Weights of a small model that answers yes/no questions on an image's attributes.
Model: 5.51M parameters, encoder arch resmlp, encoder norm layernorm, encoder patch size [8, 8], encoder layers 6, encoder width 128, fusion encoder layers 10, fusion encoder norm layernorm, fusion encoder activation quick_gelu.
Rows from block 4 of the fusion encoder of a small model that answers yes/no questions on an image's attributes, named by matrix and row number. Rows with one number belong to one neuron. Each number is 128 + 24 x the weight over its row's rms, rounded and kept within 0 to 255. All counts start at 0. Numbers have three digits each.
After each neuron's rows are labels from the 100 texts, of 14848, where the neuron reaches its highest value: "tokens" is the input token at the peak. Only what is clearly more common there than usual is listed. The data: photos with spoken descriptions (Open Images, Localized Narratives).
# fc1: MLP up (fusion_encoder.blocks.4.mlp.fc1.weight, 384x192), inputs 0-95
# fc2: MLP down (fusion_encoder.blocks.4.mlp.fc2.weight, 192x384, transposed), outputs 0-95

fc1.25:144132144156103087137134093155134169147135139119136179142127107079114098086124128123108123092122137110135134087110141149135158100111092130140114129117145124152126161125117074145108151135155078120129093167162086166115174118147108178109121138180190105109076129095134146125115128117094118116
fc2.25:129111116127113137143093194080132155096132101112126147133139156137138111125130131134095130178137135115172128119147132090155078126102094123130128155074148121099118137150145152123145072199112092138111126103108134127125099125138123113161093122134130170133141130124152145136109135125172127148
tokens: "car"; "vehicles"; "cars"; "banners"

fc1.64:119136148101095142147090090126179110137129156115101142142117106091126141143122145131189182125152114083132119143111171167109101134112141122125123084130135115104129094113139132121150149171150126099127120144124097099111144080107125134131095159120097187146142164113140163147152126147135123099
fc2.64:181078099123123122187141144149128119112096122096147167141132124147117091093118099096098079156131132125146124139101106149124075128129088113109150194085125116126138131129158138172155118158103103117127136155154150125159134132109161164137125092112142125128105121062110128159153105116104152116
tokens: "car"; "vehicle"; "cars"; "road"

fc1.142:132139149118143072138096065138166113092133101122106084162153132148126117137103102130175152153147125125110124130142129155148108129162114110165122105143106153183128102126131101142118143104139151114127107128120073101148148117113143166090165153113129140151110152141082114130169101155137114166
fc2.142:141173157096151128145093099135121138079135126123157164143115141124132139098168104155132088162117123150098134101151119111103152124097170103143088117142136090152096152136097173119109140095142118163127118120182152158107113103086138134157169108084140128084168115158144126119152139096100144165
tokens: "black"; "white"

fc1.102:099111156142097119148100141136158120136111130145157140131126140131122105102092091133178107132097099174149130133136121118140106176123162148156150081110153125110096087140140148123145156110150089168182117131112099139113163131119129127130130172107130136149124070129119133146123110150084098136
fc2.102:126133117107173116121121104127155115149094117107134112138130150122158147141133106139087153125094158152108180111139119105062120140123159118085101168176164101089093115125127127108092140104101106163138137122116152112157114105120151133108129107074161085101144151112134118103106138116141155157
tokens: "white"; "wall"; "black"

fc1.178:094153165122101176134114154086129122139128114119113127122116148124127130165138102190126170107136129144158124131174094138136128131147148127148097189131107160116111112124063133105110104156155113107127087141128105115096160164122137100137081155156159193161139112126128131155102079104127141124
fc2.178:147112131127102111117128155038142123130135109116115149118127111151150112169113131144119141085124125179103158116117149126142161102168136159118157157123140137143145127172139124148123126140143156118107115085140114142137126114126132087137143145089080118109134115107136135142124171143120140142
tokens: "sky"; "water"

fc1.270:112143142129119127123132103106125149105146137109122127129100173094116145126173148183097112136144166101143124150124111107146073104128139137096101126144154146170118118123068136151129140127131125125132153125142121131135162144120150121097144126128132086173084097155172126148124117120065127139
fc2.270:164147163123102122123139092123141146155168153108162124118136117124136102132103130140123123115155139117142101099149159116178153157172130128116133120121105121177110101146123104150143125178160104130156115077103167141116149134147106114161145139101143156162164157128100166161098114109114115135
tokens: "road"; "riding"; "vehicles"; "bicycle"

fc1.358:152133108105126153118133156161107166137115134164119129080131092127111146129182110107141110146121118114152146158143131113072141109135137116122122186110149118143137158140143135147027145156123130117112141167125131162145112110186106137123122129100140110137142124141112162184101147148141083140
fc2.358:130094099144125149135125120126118129099141150083136159129127111160096102128138090152120148141165136152126098103147089184152149125094134154062123093154152105081134074119153102111160149155157116147144116093150127139101133162140157118163173138144095096130120123162154112133153109111111165108
tokens: "screen"; "table"; "wall"; "projector"

fc1.236:103109116096123161081111116106154139167098107132121101153211144075114101152165122117093148103105122101134124092131120142113117102103156116150177131142137105104149088158121181096142143114137134144136092117129127109155123154138158112160164121105148101105106152122160120118114140084114147113
fc2.236:121092075141149134133109112126139181134122123126125139155144125123157127124141135163119178115177141202139109141106098135149112159099116135134169156102097120126087102093139134088158132148106139143103135140149117129154127125113185136125114131151105149150137086142136127064106133127125108121
tokens: "red"; "orange"; "blue"; "pink"

fc1.91:147168117178110082156108107119118102118152112148132103153113099156145122158142098197122094149084141117119147120165123105108105101161130145114114101146081121102143128119155082101139160112104123130142122139128129102085112162102156097128106164109106111124135123155144164161123126126123122110
fc2.91:119158115145161110084117121073135121149133139137155120129165166118111151189119118129111118098140126130132169167167153121065108141135133112131154139139106153154154112135119123151211133143127117118133131117134146095111093122143156121101102120118134130123079111151154163145156125153127121109
tokens: "black"; "sitting"; "wall"; "dark"

fc1.5:143125133153145103131110141124133085144183114146140138126108145125125107085171117146135117095133134112136107123107132139116167093138100122150190128109094146109158102128136143144126180119102123140153166132121109117115116083165113132147089162119125149120123142153168124175097166127173088110
fc2.5:119136113174119143139099090147133123102142197149157129115113167120135171205095138156149102104107111123133131162089151116109091141145153106167152102146144123152061147111121088121150094137145131083133073135133119129135143136109147139117107137104129136121083133133115155145165142124144121143
tokens: "dark"; "blurred"; "blur"; "lights"

fc1.219:112108068132140140163123148115100157128153117131145111139141132094127135134143094130138142153124112175171092149113136191115104141112119129121138123143146157083142120129150105131199143141133160120138094102127111119161093109128168124174143107161092119096107153101120153129112103152117098126
fc2.219:118132123112145112065159119124137139126089127137108112131141123100162107125122140115100123090127158129173112159114136102154117108142098099149120113106144117085127148182148152138089115161097170168145105125153085102098129096139151149138066153143141116095147141108128140091146208095144142158
tokens: "black"; "blue"; "green"

fc1.292:089154132103133116115150128139145076129096093126126138131125121101153119150166122112125164089128099139141116168155119136074108143128124122176156108142113119113150100094108150143117121146104124109125142149114111162151118144143130114127099123147089098157145137128138178161138104134170159174
fc2.292:120145105124113117112139145086120136153129128129123132157156148144085137121126099129142121126134129135152140139126142127171146092153143122165122141116140123114128147130146100116098140176128095124135105073141145131168142131132167138089139147124162169098155169154161118140102108137137136131
tokens: "water"; "glass"; "bottle"; "table"

fc1.145:151150145163190110117152092111127125149136157117103142079140135112113160110135136103109170093171124131162138134156077157118134134130112126118119095141062156149127157130164123076130106148132114134136111149106114122136142139111143107135109134135131144135111163071089086122150158097155108104
fc2.145:122149154164137158100111147149109120142112144105123118124154107132107131138128159123150136133111144114143146113135160140175138132155127122120129147128174163110109079110155128088118157083154140115127089142133094119111092149085114109137130123131110090138141128118156158182145117155125166172
tokens: "person"; "persons"; "people"

fc1.232:151124101096106131149198099102145127142168138131121107133111129124104118119134134149144129167143129111131142155126115121141113083132165074120111168144126139129144113083122116148116116120098092098103147114104115103087120130143090184110170071101119145111141149102107132156118107126190128122
fc2.232:114106145132127169120145161145135134122118140103160111123107160088120090126128168108178144132118076169140176122107129160138123125118133118108116112153132133175112148180089141136127104162132096094123118117104093118127105106098092127130172144154142145127083120115127103120135129100129167146
tokens: "person"; "cat"; "animal"; "girl"

fc1.14:121123079137162138112121129112149121122143121089104170118167108107181090145114100091127108145129105151129119135113130111157109112158129162095154110129098079086113070132117095144147170133134106117117111144114184114102105142145113138118117125159118120144126104122161143143177148105149151158
fc2.14:141092145096079144114159153136155139097162133117143176108129097150123102131126184123145138109148147124120135116158124168122130162145116158083126118146111144122196144135105115143114137098143123087124121131132099148124097154123114114103158158112140087164112126158108143120175158108134094124
tokens: "plate"; "food"; "item"

fc1.278:116116134110156078103101099173090134158165080145107149133107134139107115130132118089169129138133137125150141128083180171145127153114167137147148115075156124109154152126151112124152142095156145159152139136125129061168126127155113118140123131137139126148121127104077149102109144085109155091
fc2.278:177113170155161139134129135159105084120145161122132095156125131095121134118174123163133129141180104152148125156122102147131170089115148119153132109142128151111125165137140122130108115166100127104122122131141089120140119133077092171148114150170156140057106120160110095134155165166131121108
tokens: "sky"; "clear"; "white"; "clouds"

fc1.380:122141135142113132133143165136143123141144138156139164129098112118153137113153146163193094095099158126167123124148123125158129102141125099117113117131092129094190112120157137154166168157127149112117159089185085143117117078175117165154138102124129127112088118063141094155117133144083116112
fc2.380:132116154088153118141119113154140104117152129139171160115107166200099105105097091118138160134136137130142143110092123164104080161077183118133163073144120126128100159117116118158115160111132123131092104127129138130089105145108146121132137104149118131111083151151161126135123140137135160150
tokens: "grass"; "black"; "boats"

fc1.56:084146163127108144154134139169166127121083086113114180110134117119142149126153104107115134145116115101128148124193106143135126117127125115145174116106134115139082128140111137146133152081124141117127130097154123125163121137114123150161103126088100158178110099157088117113108129145139132104
fc2.56:071125107137156116142124123138126144130139114159163124117139132061135057116151143129150123136130126154174159129122119114118110137120158106116133136137139078129090131158124136148078137111155121123114165140137119128070124115093110158118157131145120150113141112164122128108152103157176096117
tokens: "black"

fc1.96:126159156164157119097107124104110129130143144135134115107133130089156112136128128127114171088132152121117098173144056132161115150102138118146130100154131155150127148147156113143175128149132092112178099165144101102160147171096114085128112106146084132122084102128124191156120120129120114132
fc2.96:134144151218086158121132123098120143132124116118132115151140172149123138155109138094087138087156088164136162137082131112105104135193122115083102088144130108150121104120094131136137118147140142108083126096150120120152111142147168176147142121163163138127090128113094135134136144124116121133
tokens: "people"

fc1.135:128145147117091081202156117140079145128136113121133138144148157118099174136144176089147115118119111137116154155145165100104124152164138147104128121085136100146126118103168069154129143108132109122113119105093116122115152175115113100122126136104138147129129140104146170118115121077142126144
fc2.135:111144139094133125042101123119163126119131105116093106110133110136181085103134153181093107113100118150156099131131118109175183126124124204132109119145118117134105132146132152128105118112141121124109112117117111163120096114142108177165170124133125123174137079174132124110123143162116097110
tokens: "sky"

fc1.122:119151109131150096133104122127124108121107140142148126122091130125167128172101119103141148142170118151154116135143097098109112160117098181101150139173153102144152124110126147114178103102138108127126168120159152144143139106121166130091103131150125119126129161114199167181151123112149111123
fc2.122:140108096165139129154135134122129126168152127116142161146150105130108117128125129145130196103096128107097129143118085133161132146171133084138095089131089130138138147139103132089173111158170181133160127130137183110124091127142098124140109111107117105159130140164110115110128128129119085149
tokens: "sitting"; "floor"

fc1.224:105097146135102162114110103111121172128114118094104122147100117119125162137120147133159143111136112104106146093150124147146090132095120113143143126128138133115124131153154125129113172114126122123119122145102119100091134104142160100136142107152145123146090089162148174165130126101098124170
fc2.224:153119098140162169108169089121088154127122135125126110156096119148140150115159168118085110112196170144109139128138113162137156111148126106133136129111133146143098145128171127130118122140159130158109154129156111115148152152156143156119165124129072118085122104096094112125108127169137134122
tokens: "red"; "poster"; "musical"

fc1.260:155104092146117148115155144119073107164147138132157131133091124136175121100143143106107152158118121125151158104158171129098178137114104137124134145121119145107170131186104141089117114141151123128150105110113106148165155114122114109129161133165140077138148165116121137198105092153144114120
fc2.260:105086146122113086137102120105130092133147126160135134125150120129108108117165080120138149132184066129109130149172106151149141138104151108109127106105158116157128125122130113215122131134102101156117151138104152114099138125133123100137139127084096118167145134140135087157115130159118129108
tokens: "screen"; "lights"; "table"

fc1.279:131137144109132126078133131144126151129134072160063159115136122131128123133161140097096115167142131134094146128134091113157159132125110168113111128165110118151158156108152107107151150148116110135121111115145099125123131105111146137080175118097123126100105137151084127165132101110105138110
fc2.279:146122088141143128122105114100099075153105147157168136109114099143103128118131118107136157168123096123148112121174108176116116092103093105107147090127130115103138163123104149175145097125153137114110144096104168103125116129154099112148114112141146149132142144102137166110097130159159137167
tokens: "screen"; "guitar"; "man"; "microphone"

fc1.76:103164116136151132200116127118113149136117147120107147133082159134168154132096080098149127101058111112139110067139128163130108090172080109158133138169139106122109122104125144121080132131155153144191109123123153128143112124144094091133152117116151108151147085130135136124161096130103119127
fc2.76:175117143139121161107148154167132130122086094102150171131137107110127099142120147161130103160146163129112118108143117097142112101131127120109151149117114080137122133123137100129113063108138134075108151158133148117132136147114132163151196054106116125090127137136145145157154130199147137103
tokens: "grass"; "water"; "boat"; "ball"

fc1.189:168131144106110105209121116136125131126150136122156114162099131130138127148137139106086139134145124114123147114150109107152070093124186102103126129123111128113118159147136103115126103076113130124116163116090103161137157139086124102085125136092152136127113158157162103116126096117131085120
fc2.189:118110154139157144076165108173113115123090126137140138130187087101147111169118114142158133135142125145090127109109149147129102162121102142102104157116140110113140112175120166103136116163095114164143066142147130144122117131132132165122164114135127141146144054132154103114115117119142135129
tokens: "sitting"; "flowers"; "bird"; "tree"

fc1.229:184116152159120101182159119097099139093133136133078095098076129105139127139139142147113097131131169139105161122150130130111154135127089179154143151122070147126115122151115115120139129120154158113146116140137166133138163125162111140114142152147137132172121189168141149137152105118107129159
fc2.229:103148089172155146137168119120121076148137090095148147106097136139101126135132154147080122116119162160130140112115121149164118145115140137070122162144087098101131121125095121165133119074144105091155123131115126086134104090128140146122120114197134152100127109138154067108129157114160154143
tokens: "water"; "hills"

fc1.137:103149126151100145073152143154153088102137161107105124095115126141108134089138160141129078146117147104137159132147097128131147114160108135092146102114123111102122146124129122127133099135113119089113086172131134076126143126142083112101127143131156113103138121112113148150127160156099145115
fc2.137:148170145147136147120130169131156162119124145149078107146131149110121099174125182121144098130152126104123092154121129122151154126103131142156081169128107148166150123148115104127133172125107106158131128135139094136115141129146145142127159135119114146137099128146143133103106072143179122127
tokens: "plate"; "item"; "food"; "bowl"

fc1.34:131107133108102161121109159120132121155177131116149118118148179133098084091123138092150154109165110126159105107144140138140099133121132161132193136132151132129148152161176114123103136142150154149151113174141154149088108129138131122162102130103103136153100149089138146172159120133114136131
fc2.34:166142128103132105093168105144111131118180092107141100144109129117141101106140123127122162153111128147123114148088131131108152141134177137150124109113120158116124183090153106188097145177098131157124161166100104078114091160118171140100114119181127144128110163140140142132118131105112130089
tokens: "white"

fc1.205:102166162127094080167141120131130167079108113150074104054121120123157145134118170104101157124120145062119123133122109145162095147123133130131120151112109135119121185141100113109129148122076116101146090133122122109141114146141073113115121107138151135134150126131154124129172115117139122130
fc2.205:119117103121123163123148131105088149180115071113162121161169119129077132127071136148145095138145159151155140131133159148099157098124123133112156098132113070133153109121163122116155118102146151127151106106130137149101125102136149133115137115102088118125121129151143142145126091124091118147
tokens: "car"

fc1.140:146133140124096110198103134102126123110109132085121137129139138128131154151142122146157162133146135099123125152154141115107133148108094097139135156103103107165141148131152127114121136175129117086139124153075137122108111111122158126100093114129142126176100141139123173141171124147111168110
fc2.140:125152134145129105123094119176123125111118113153162128124113118128125122101103118142113150158108139108128105181136093130125111124133119118134154200101164127084153146158111159133148113142125092128126090083141136091129144101180116156147184104128164097110090102099149113108128150125130130104
tokens: "car"; "cars"; "vehicle"; "vehicles"

fc1.346:177116124122104104132180166104133140148153170117102147098129148111121142101124136127108098142133142110149092138134095111139168124137128144080082131099101155131136110148146160168120107166154101082146133146088116109113123145118136128130144185134141152145124128083135130122125146092101133131
fc2.346:135120129132153146135151122116137149139137091133124154130136130089107124120141149167128157141147139100122093131149125107137119126132108086126131148146108147140068119117118114112068090109101153107119126104154136111143104121102141111137148141103109133116151103172106138101146089109168178127
tokens: "person"; "surface"; "girl"

fc1.69:107127103117130140122114155130130113138132089135121139121113102107174087142153108117082151137130112129146118098119168130140144096132124148147137129071130100100133103165119145122127128142109127149132123107156158118129127089151132120121137161153158103080140150111152116102107141145101158094
fc2.69:177120169091092099092135144109110214089105171121111123137136144092107166127127154130101172101134152151121116095139165146134124127118127095090106101142125104078161154154145138100111102137158144072146120147126141134140120150109141151151118192146100091124135109137074131089107111158095136155
tokens: "white"; "black"; "red"

fc1.176:173123115088101121166155111140110104126140158161150123119131124090128128124139116115100118107144111077084145175118073143160161135112151150176136140122134092106152134145141102139124155144111093125135077135126138128109158140148144142098137157130137142142130158096136147131145129122131138115
fc2.176:122126137169078154098118133139122126098090119111137127148113098173135098095134159120160141093127111075122130090175126098120105125145148122120142098113095129188127136131121144108152134113131142177126153155136149167135112134164152130165158104137117109134162106142116118132095123159088118157
tokens: "screen"; "podium"; "boats"; "projector"

fc1.303:122112123099117130123141146130168133112120104112142133144123121136117134172171136072127127122143125163125110101114074132122142120169145122103141126121144179121081126110175146111122080145116117151157153154118100105100128108116130112127125152097142137164152137091100117161063127108123151088
fc2.303:177163177180154113135170135176140096140121085084118134120114160133111080103143169109171129191107140146116123166113152130131127138121069106122067152117101144124104104116150093135160126103128141119127138136109093140150102143100116163134124157137142097156086125092081146129112130108112122109
tokens: "red"; "yellow"; "pink"

fc1.9:156122142121145146134148077072149088088099123131155110166107086146081167141112126128082150152153127078106157144167096122125128148136115165112136129117093119139130150092083111102136174126106131114153118115121111132173156172101118065147119115102156119135106173116098159154178112128076118101
fc2.9:112084090098136114062146151168138159147108132127176082084132152125175135122136121093130115113115075138109153178142168106140168138116145114129140158126130138132102144158111146115131136131138164086112083136110077096103122144137151134188101156132145098198121107125105128095098128112162140108
tokens: "sitting"; "standing"; "wall"

fc1.148:141123097098108150125106147124146124129123182079105119153142135126107147147137120194118144121140123106157141116135091112138120109132175129150131157144133123105118158122142200123147127108149148102147103076159119143129107073130134111147096129102167104121144124079110156099120116134103101146
fc2.148:107123128108160097132143073173113134119156110130144117141112112118150164138101142101127084168126113124118103109093163183146121119128076154127092105142159157170102121109119172139092128134109142134119126116140124140136134136114171111121142141109101114150141144093119112091126150100126099132
tokens: "people"; "standing"

fc1.276:142144165161127127088139076106127109144101170107083110127118115103131087155158115113158106142084092108109121137123131158092119113160139184098117123120122130144150125129157096140119072154122100142135126139109147149127135102104136113131128115141124191130108101121132171179112111132091103143
fc2.276:114115119153152133149152160092096109095154090130166137157104097158155164082107169104105138142133151100140151118108102129126129152120128097120155105145126124125146108152124133168135139110138139129122138109141102105128108128147169125115136148076108103086150167158145120135120155159140147146
tokens: "plate"; "dark"; "white"; "food"

fc1.374:130175173110110122125120137082099121093141124095106123158124127126107128144164111112119132148164125125142129147138081092134124138120179118161103115157122136154182141138147120101116161098115141095128140094177123123115132093151128078150149150149137095099142157136068125151115103135160114115
fc2.374:122165104113125133114175132116146128126108138125132092098110105131104102124134166093130156149144126098138151124176137138113112183094163134159095100111162129124121141095131113141111155145168125157149136146103169127133143110170104108128098124118131124133148158117100139111146141084147126131
tokens: "screen"; "podium"; "microphone"

fc1.97:171138149113116141154140112147099104143154150121166098057122153163094142116113093130114142140115168117133148137151120145102129141132129157154114120118141106105131132110134114127139176102094094118124150133177125116111109092076128093075200143139140072143151148107177135143131151120094151124
fc2.97:146108124171139118114088130099155144109122107131090143152110074133121089067151114118136138110103128158137168102199121097111146155132153140115087138091097132122121149150143156148158121119148151133159162147111098118097123130123141134174143138079145114140102152154162145075116110159127136155
tokens: "sitting"

fc1.124:138082125132173134145139147119148142121112142120142095149085092125149106083131133128122162131138153134165123168131100124122108122123117115151145125121139094150122112158126143163125125108115093111074121146151158087080074103133158121144134143104145089143143115139127120137154087176117117139
fc2.124:106105089149119143116128084125104143112124146132097105133133126163096128154145118086157111081148125166122115127100135126138151068100125144106125130126136115129118152114171129063179156145127130168161128124136117158143129136136152126128139163114143144091105112087151125096110158128097151099
tokens: "green"; "pink"; "plate"; "item"

fc1.169:105115115120121080103126134100053126099102106126154073122148131176139143111121142145157149146113149114135132134148143101061152164204119138112140082107145121135125108129110143137133136153117161135161146172117134160093131120154142124187168139042143160154110115094131147103124105130107121120
fc2.169:150130132111167121101139111104135085126141159108144105132156113147114153139134128061142100152121124135113113170121118118143139103130108096100138153064132138140117095123139116125137116134151114119116132162112125111185127107117084141138049134098073121119131094114156129155120098100149130126
tokens: "green"; "plant"; "plants"; "tree"

fc1.80:173105098135143184122095142119127116140166162137073093139141166104146096114110102130149147149143074138126109149123070141115105131125150149150146157121132142108141144146151139143139124147087127076091148143096128122131111158149111117143144115131102132140121141122111128159064104135093094131
fc2.80:151107134152134134144154122152143139116105136109143118109133075160107123084128135162200121139092174145146090129114146111163131095140129123109132134122117156146142094124119109109116153144100116148152146081131134107118091101104151198141094121120153130097137107124142143137164189114134090112
tokens: "plate"; "bowl"; "item"; "cup"

fc1.334:152177130121097161138122148121143105103150094106131111121114137146101144102155152113144120150112132130144172121112110105079148168115130116105131111113071124086141102121148128158080112112113117099148171135117133145149167131155100141153138094106109189112137148102111127153088133111173128106
fc2.334:120122155160100130138128172155124133146078121146140110167118154139109104136165122081127146121109105082133112124168134200130143132062114107142124128143164096115123127129152101144142118108121139138076145124084160111112090142139120119088147105113130100121152076155136126124145098156110124174
tokens: "screen"; "microphone"; "mic"; "laptop"

fc1.360:112096094153103152132120114153106122123091191128118127100100112097095085111145151137141095117123168157152088118151131151129128123136136132105097134136107139151110150134125125175105170149092157141128123157126125129121146125134123115145134101149112172142112127119110149120121112145133040127
fc2.360:118125152116167138093109064101114139122122084109099160130110142121159143139177206157125135139129131098130127181134154117156171116086069080157167103133134139127189152145143152137132108116158136123126118177150113081102151143132126156062123134134139143130109145128161166155110122146126134090
tokens: "black"; "road"; "dark"; "car"

fc1.78:181134155095127101129163119142129131154151122136122119113168124128122133111149082104115135113114143092162128078118083166141087121186115127167167112148127167141120107127093122127146134122157137143144155142149181114136134115120153147173127156132107117116152146121131141123111092095124131141
fc2.78:123119130153128185139105171117143165083137120160103123179110130118126158132130182153114152142156128118102082087090152154159114143096180104126118145120088114131137141093147135089129124127131144121108118113095138144106120123104164130157150115169123098127103066131127096128136113160189158169
tokens: "red"; "orange"; "pink"

fc1.21:137104134139118127096155175106150123153102141120102156139135073119086134117135097165125135090129115156126137118148151145137118160111135124111090158108139176149129109125130138103078080149101113165147130140143114152115168136118131132126151121156136088167094068091145117169161145103075131100
fc2.21:142132137141122145112184141104102089143160144109129123092158131106125148139150129138134142125106133153109116121108150171143151136107161135147137140152129096124099058140128155156125134115158117115123083108130102096108121115101121104102087130126144196122142111151135122098112122122159133100
tokens: "road"; "vehicles"; "buildings"; "cars"

fc1.11:160138136161133103124159115125110114096131087107180135102145133142107126183133119114112111118111132163140121109155112096121141137137101155099098114139113151100112069124103135137115097145105145111116079140127142140124137136127144141157173142119151103115124094124105150108101131081110117124
fc2.11:143125133096133188130142158088086154137121146131097098112117128084165109104081129097156114123096128138138077104087117133097130120108107135127119169110131142119107072124139092154135164140164142098137109138149108133158107211117083134114141104126167131085170143088130093158159114119154108127
tokens: "sky"; "buildings"

fc1.46:128116111140110157151119132176126109146151140084089164122135104133126139087129139154117119146133138115114075136182149178142117104158171119116117179125097101134136141169128137118116121172095121072102163113148174120122082130108109109152147130126135118107132133142106166140130142126158127134
fc2.46:162138153154128132146159144104115157137106140101176125079152095147122114087158118090101110124140098124120075126109129171115148168108156146158085115106135165111160159110107089131151102091113082153109135115146127139143153123105156118114179116084153161116133168105141121143096123153088163094
tokens: "plate"; "food"; "item"; "items"

fc1.369:140139122117141126125067135115134090085132143093124133157107143104128112147093140156155159149092129150146131114117107136123078147105101155125137099123106120128135139178152128144132100155097110141147120171115106079141102152143133113119111145111128130114095117149161138156151100109132073127
fc2.369:113134102104122156140112101142136104125162137097142153136127153138094072141088162163140115127109120196157097083116131129105143146151128179117136116146140107115126143125123132146123170131110119081123140123154101115144129137111124126131159144111128160152128150124168146183109104117119109154
tokens: "plate"; "blurred"; "item"; "blur"

fc1.222:112117088113059144122134109150108118152140087158122134156087116142148122106145115113146093070077102168134123133156153128097132130126083118106119150077109136125093137158120132143105127165137155153151124124135131169107144125157126141144107120121164133160143145120107137133151116113092087113
fc2.222:123112134125099087130155117085118157095155127106076167141086176123169141145194110139154158123156117170148103099125121079108116136136172104131125107159151070124143114132145120115138156145125124123139130135116116125132083117135105194158206133133147133075114164121123139149141110118156116122
tokens: "sky"

fc1.340:134092118132145092177140111109119151166102124116106150115117131116163141135206165099137102126180118141146122139127117168105115146139162134102138134124168110114151135143059127119120167144130149140128109151143145146140140136124177136159123162130119136137088138146116119146123130117123079119
fc2.340:159137126113170139170160161182129075122102090121162135112153111106126111096160125111095147130134140154108141162131149163138098117109118107122091121120152124134132123139144089159118132138128099129131098103114183071155103129141173122114092134096138116154100132121170152136165098137118159098
tokens: "black"; "white"; "green"; "blue"

fc1.44:111133191120133119165132141169128111108144148146147113113131095113087095159150124097115133136131164128089117105137097135136143177148164126135149132126133120099148143110096094121129143095075047125112181095147140155100102150133095096162147129150129130143123159120120105128142129090088111102
fc2.44:136134133107148101118118187167112100093108116112125088138089127111126117132109128090128145142141110130128103150143141093123143126112102164135117164125133096117158107143137120174140101139091147149149131140124130137115090103120128141111154116143105122091139146106145179172153123117110111142
tokens: "people"; "group"; "food"

fc1.247:112137170137132118187108133110111115132081084135117171170123102121093127128157089163132131100146115131078110132110131165122144131122131143174138099184075135112125085098117136126114159087159108164129123101109139119141108100129135144129155135142154107157152107109127153165124125150158149106
fc2.247:084135148160163140085101145128124150138162129125125144153103137174146149099133130149093143150114103131125165110134162145091077116154141121113164157126133127097088135193138126117103127183114117153090081154132091155119122153161095154125122113142144102115125150155114123165132094110140128123
tokens: "people"

fc1.121:155117130135091175110122117130111129148172123140096118140099147101147135097139143139115107170145107136098059169106100154138141163105164152115120143065151120087161157126143102090126088100120151133106099087143136096156131102116102110117155138145100147131123131112119161147105125116126131095
fc2.121:125098138113125091137163107114169147107106084101138129123137080142100142091142138128143162148144109165138093145120092162137144105162128088167105157128144139131102134154131124155138142102106137076150134143108152150143097080137137102138103132099101118087110119130138132086173169153119126138
tokens: "plate"; "cup"; "bottle"; "cloth"

fc1.105:136112135184126145125140073120135113143139135114157164092137134093146132146146193142149124141178091150135129166106112149163146166141100147127169079117121106088084117137141136123101117143072134156164095099112136142088090149146122108088119110113107098087121168128111118151100097143147087130
fc2.105:163149113105155155085135131131091135143131149098151135136146145121157115115130115149104102192108137129122115117111144143119107163136117157097150144099110125164112130098123126116128132119120172121095125144118116142130173126075131175151093164137093150108118132111154147140164128117186111161
tokens: "white"; "sitting"; "blurred"

fc1.302:113156137120107099110087101144152122098158136143108142086125130084131108117130150146131107102172112138138133153145145132165148122131111131118166092130131119122155130106126110136140108103146105157146132124172113084118111137101160108101115134147120125116143173118103108143126150149118088078
fc2.302:134133137171098138121112099129200143152132108132114123141153138113123152125078110130181133143093122086156124135136137127099103129119141104097105162092138115133132166146141148111107172125145130089127093154108118172117080108115133146124118095118093162141118115150095131121113099179117139079
tokens: "dark"; "brown"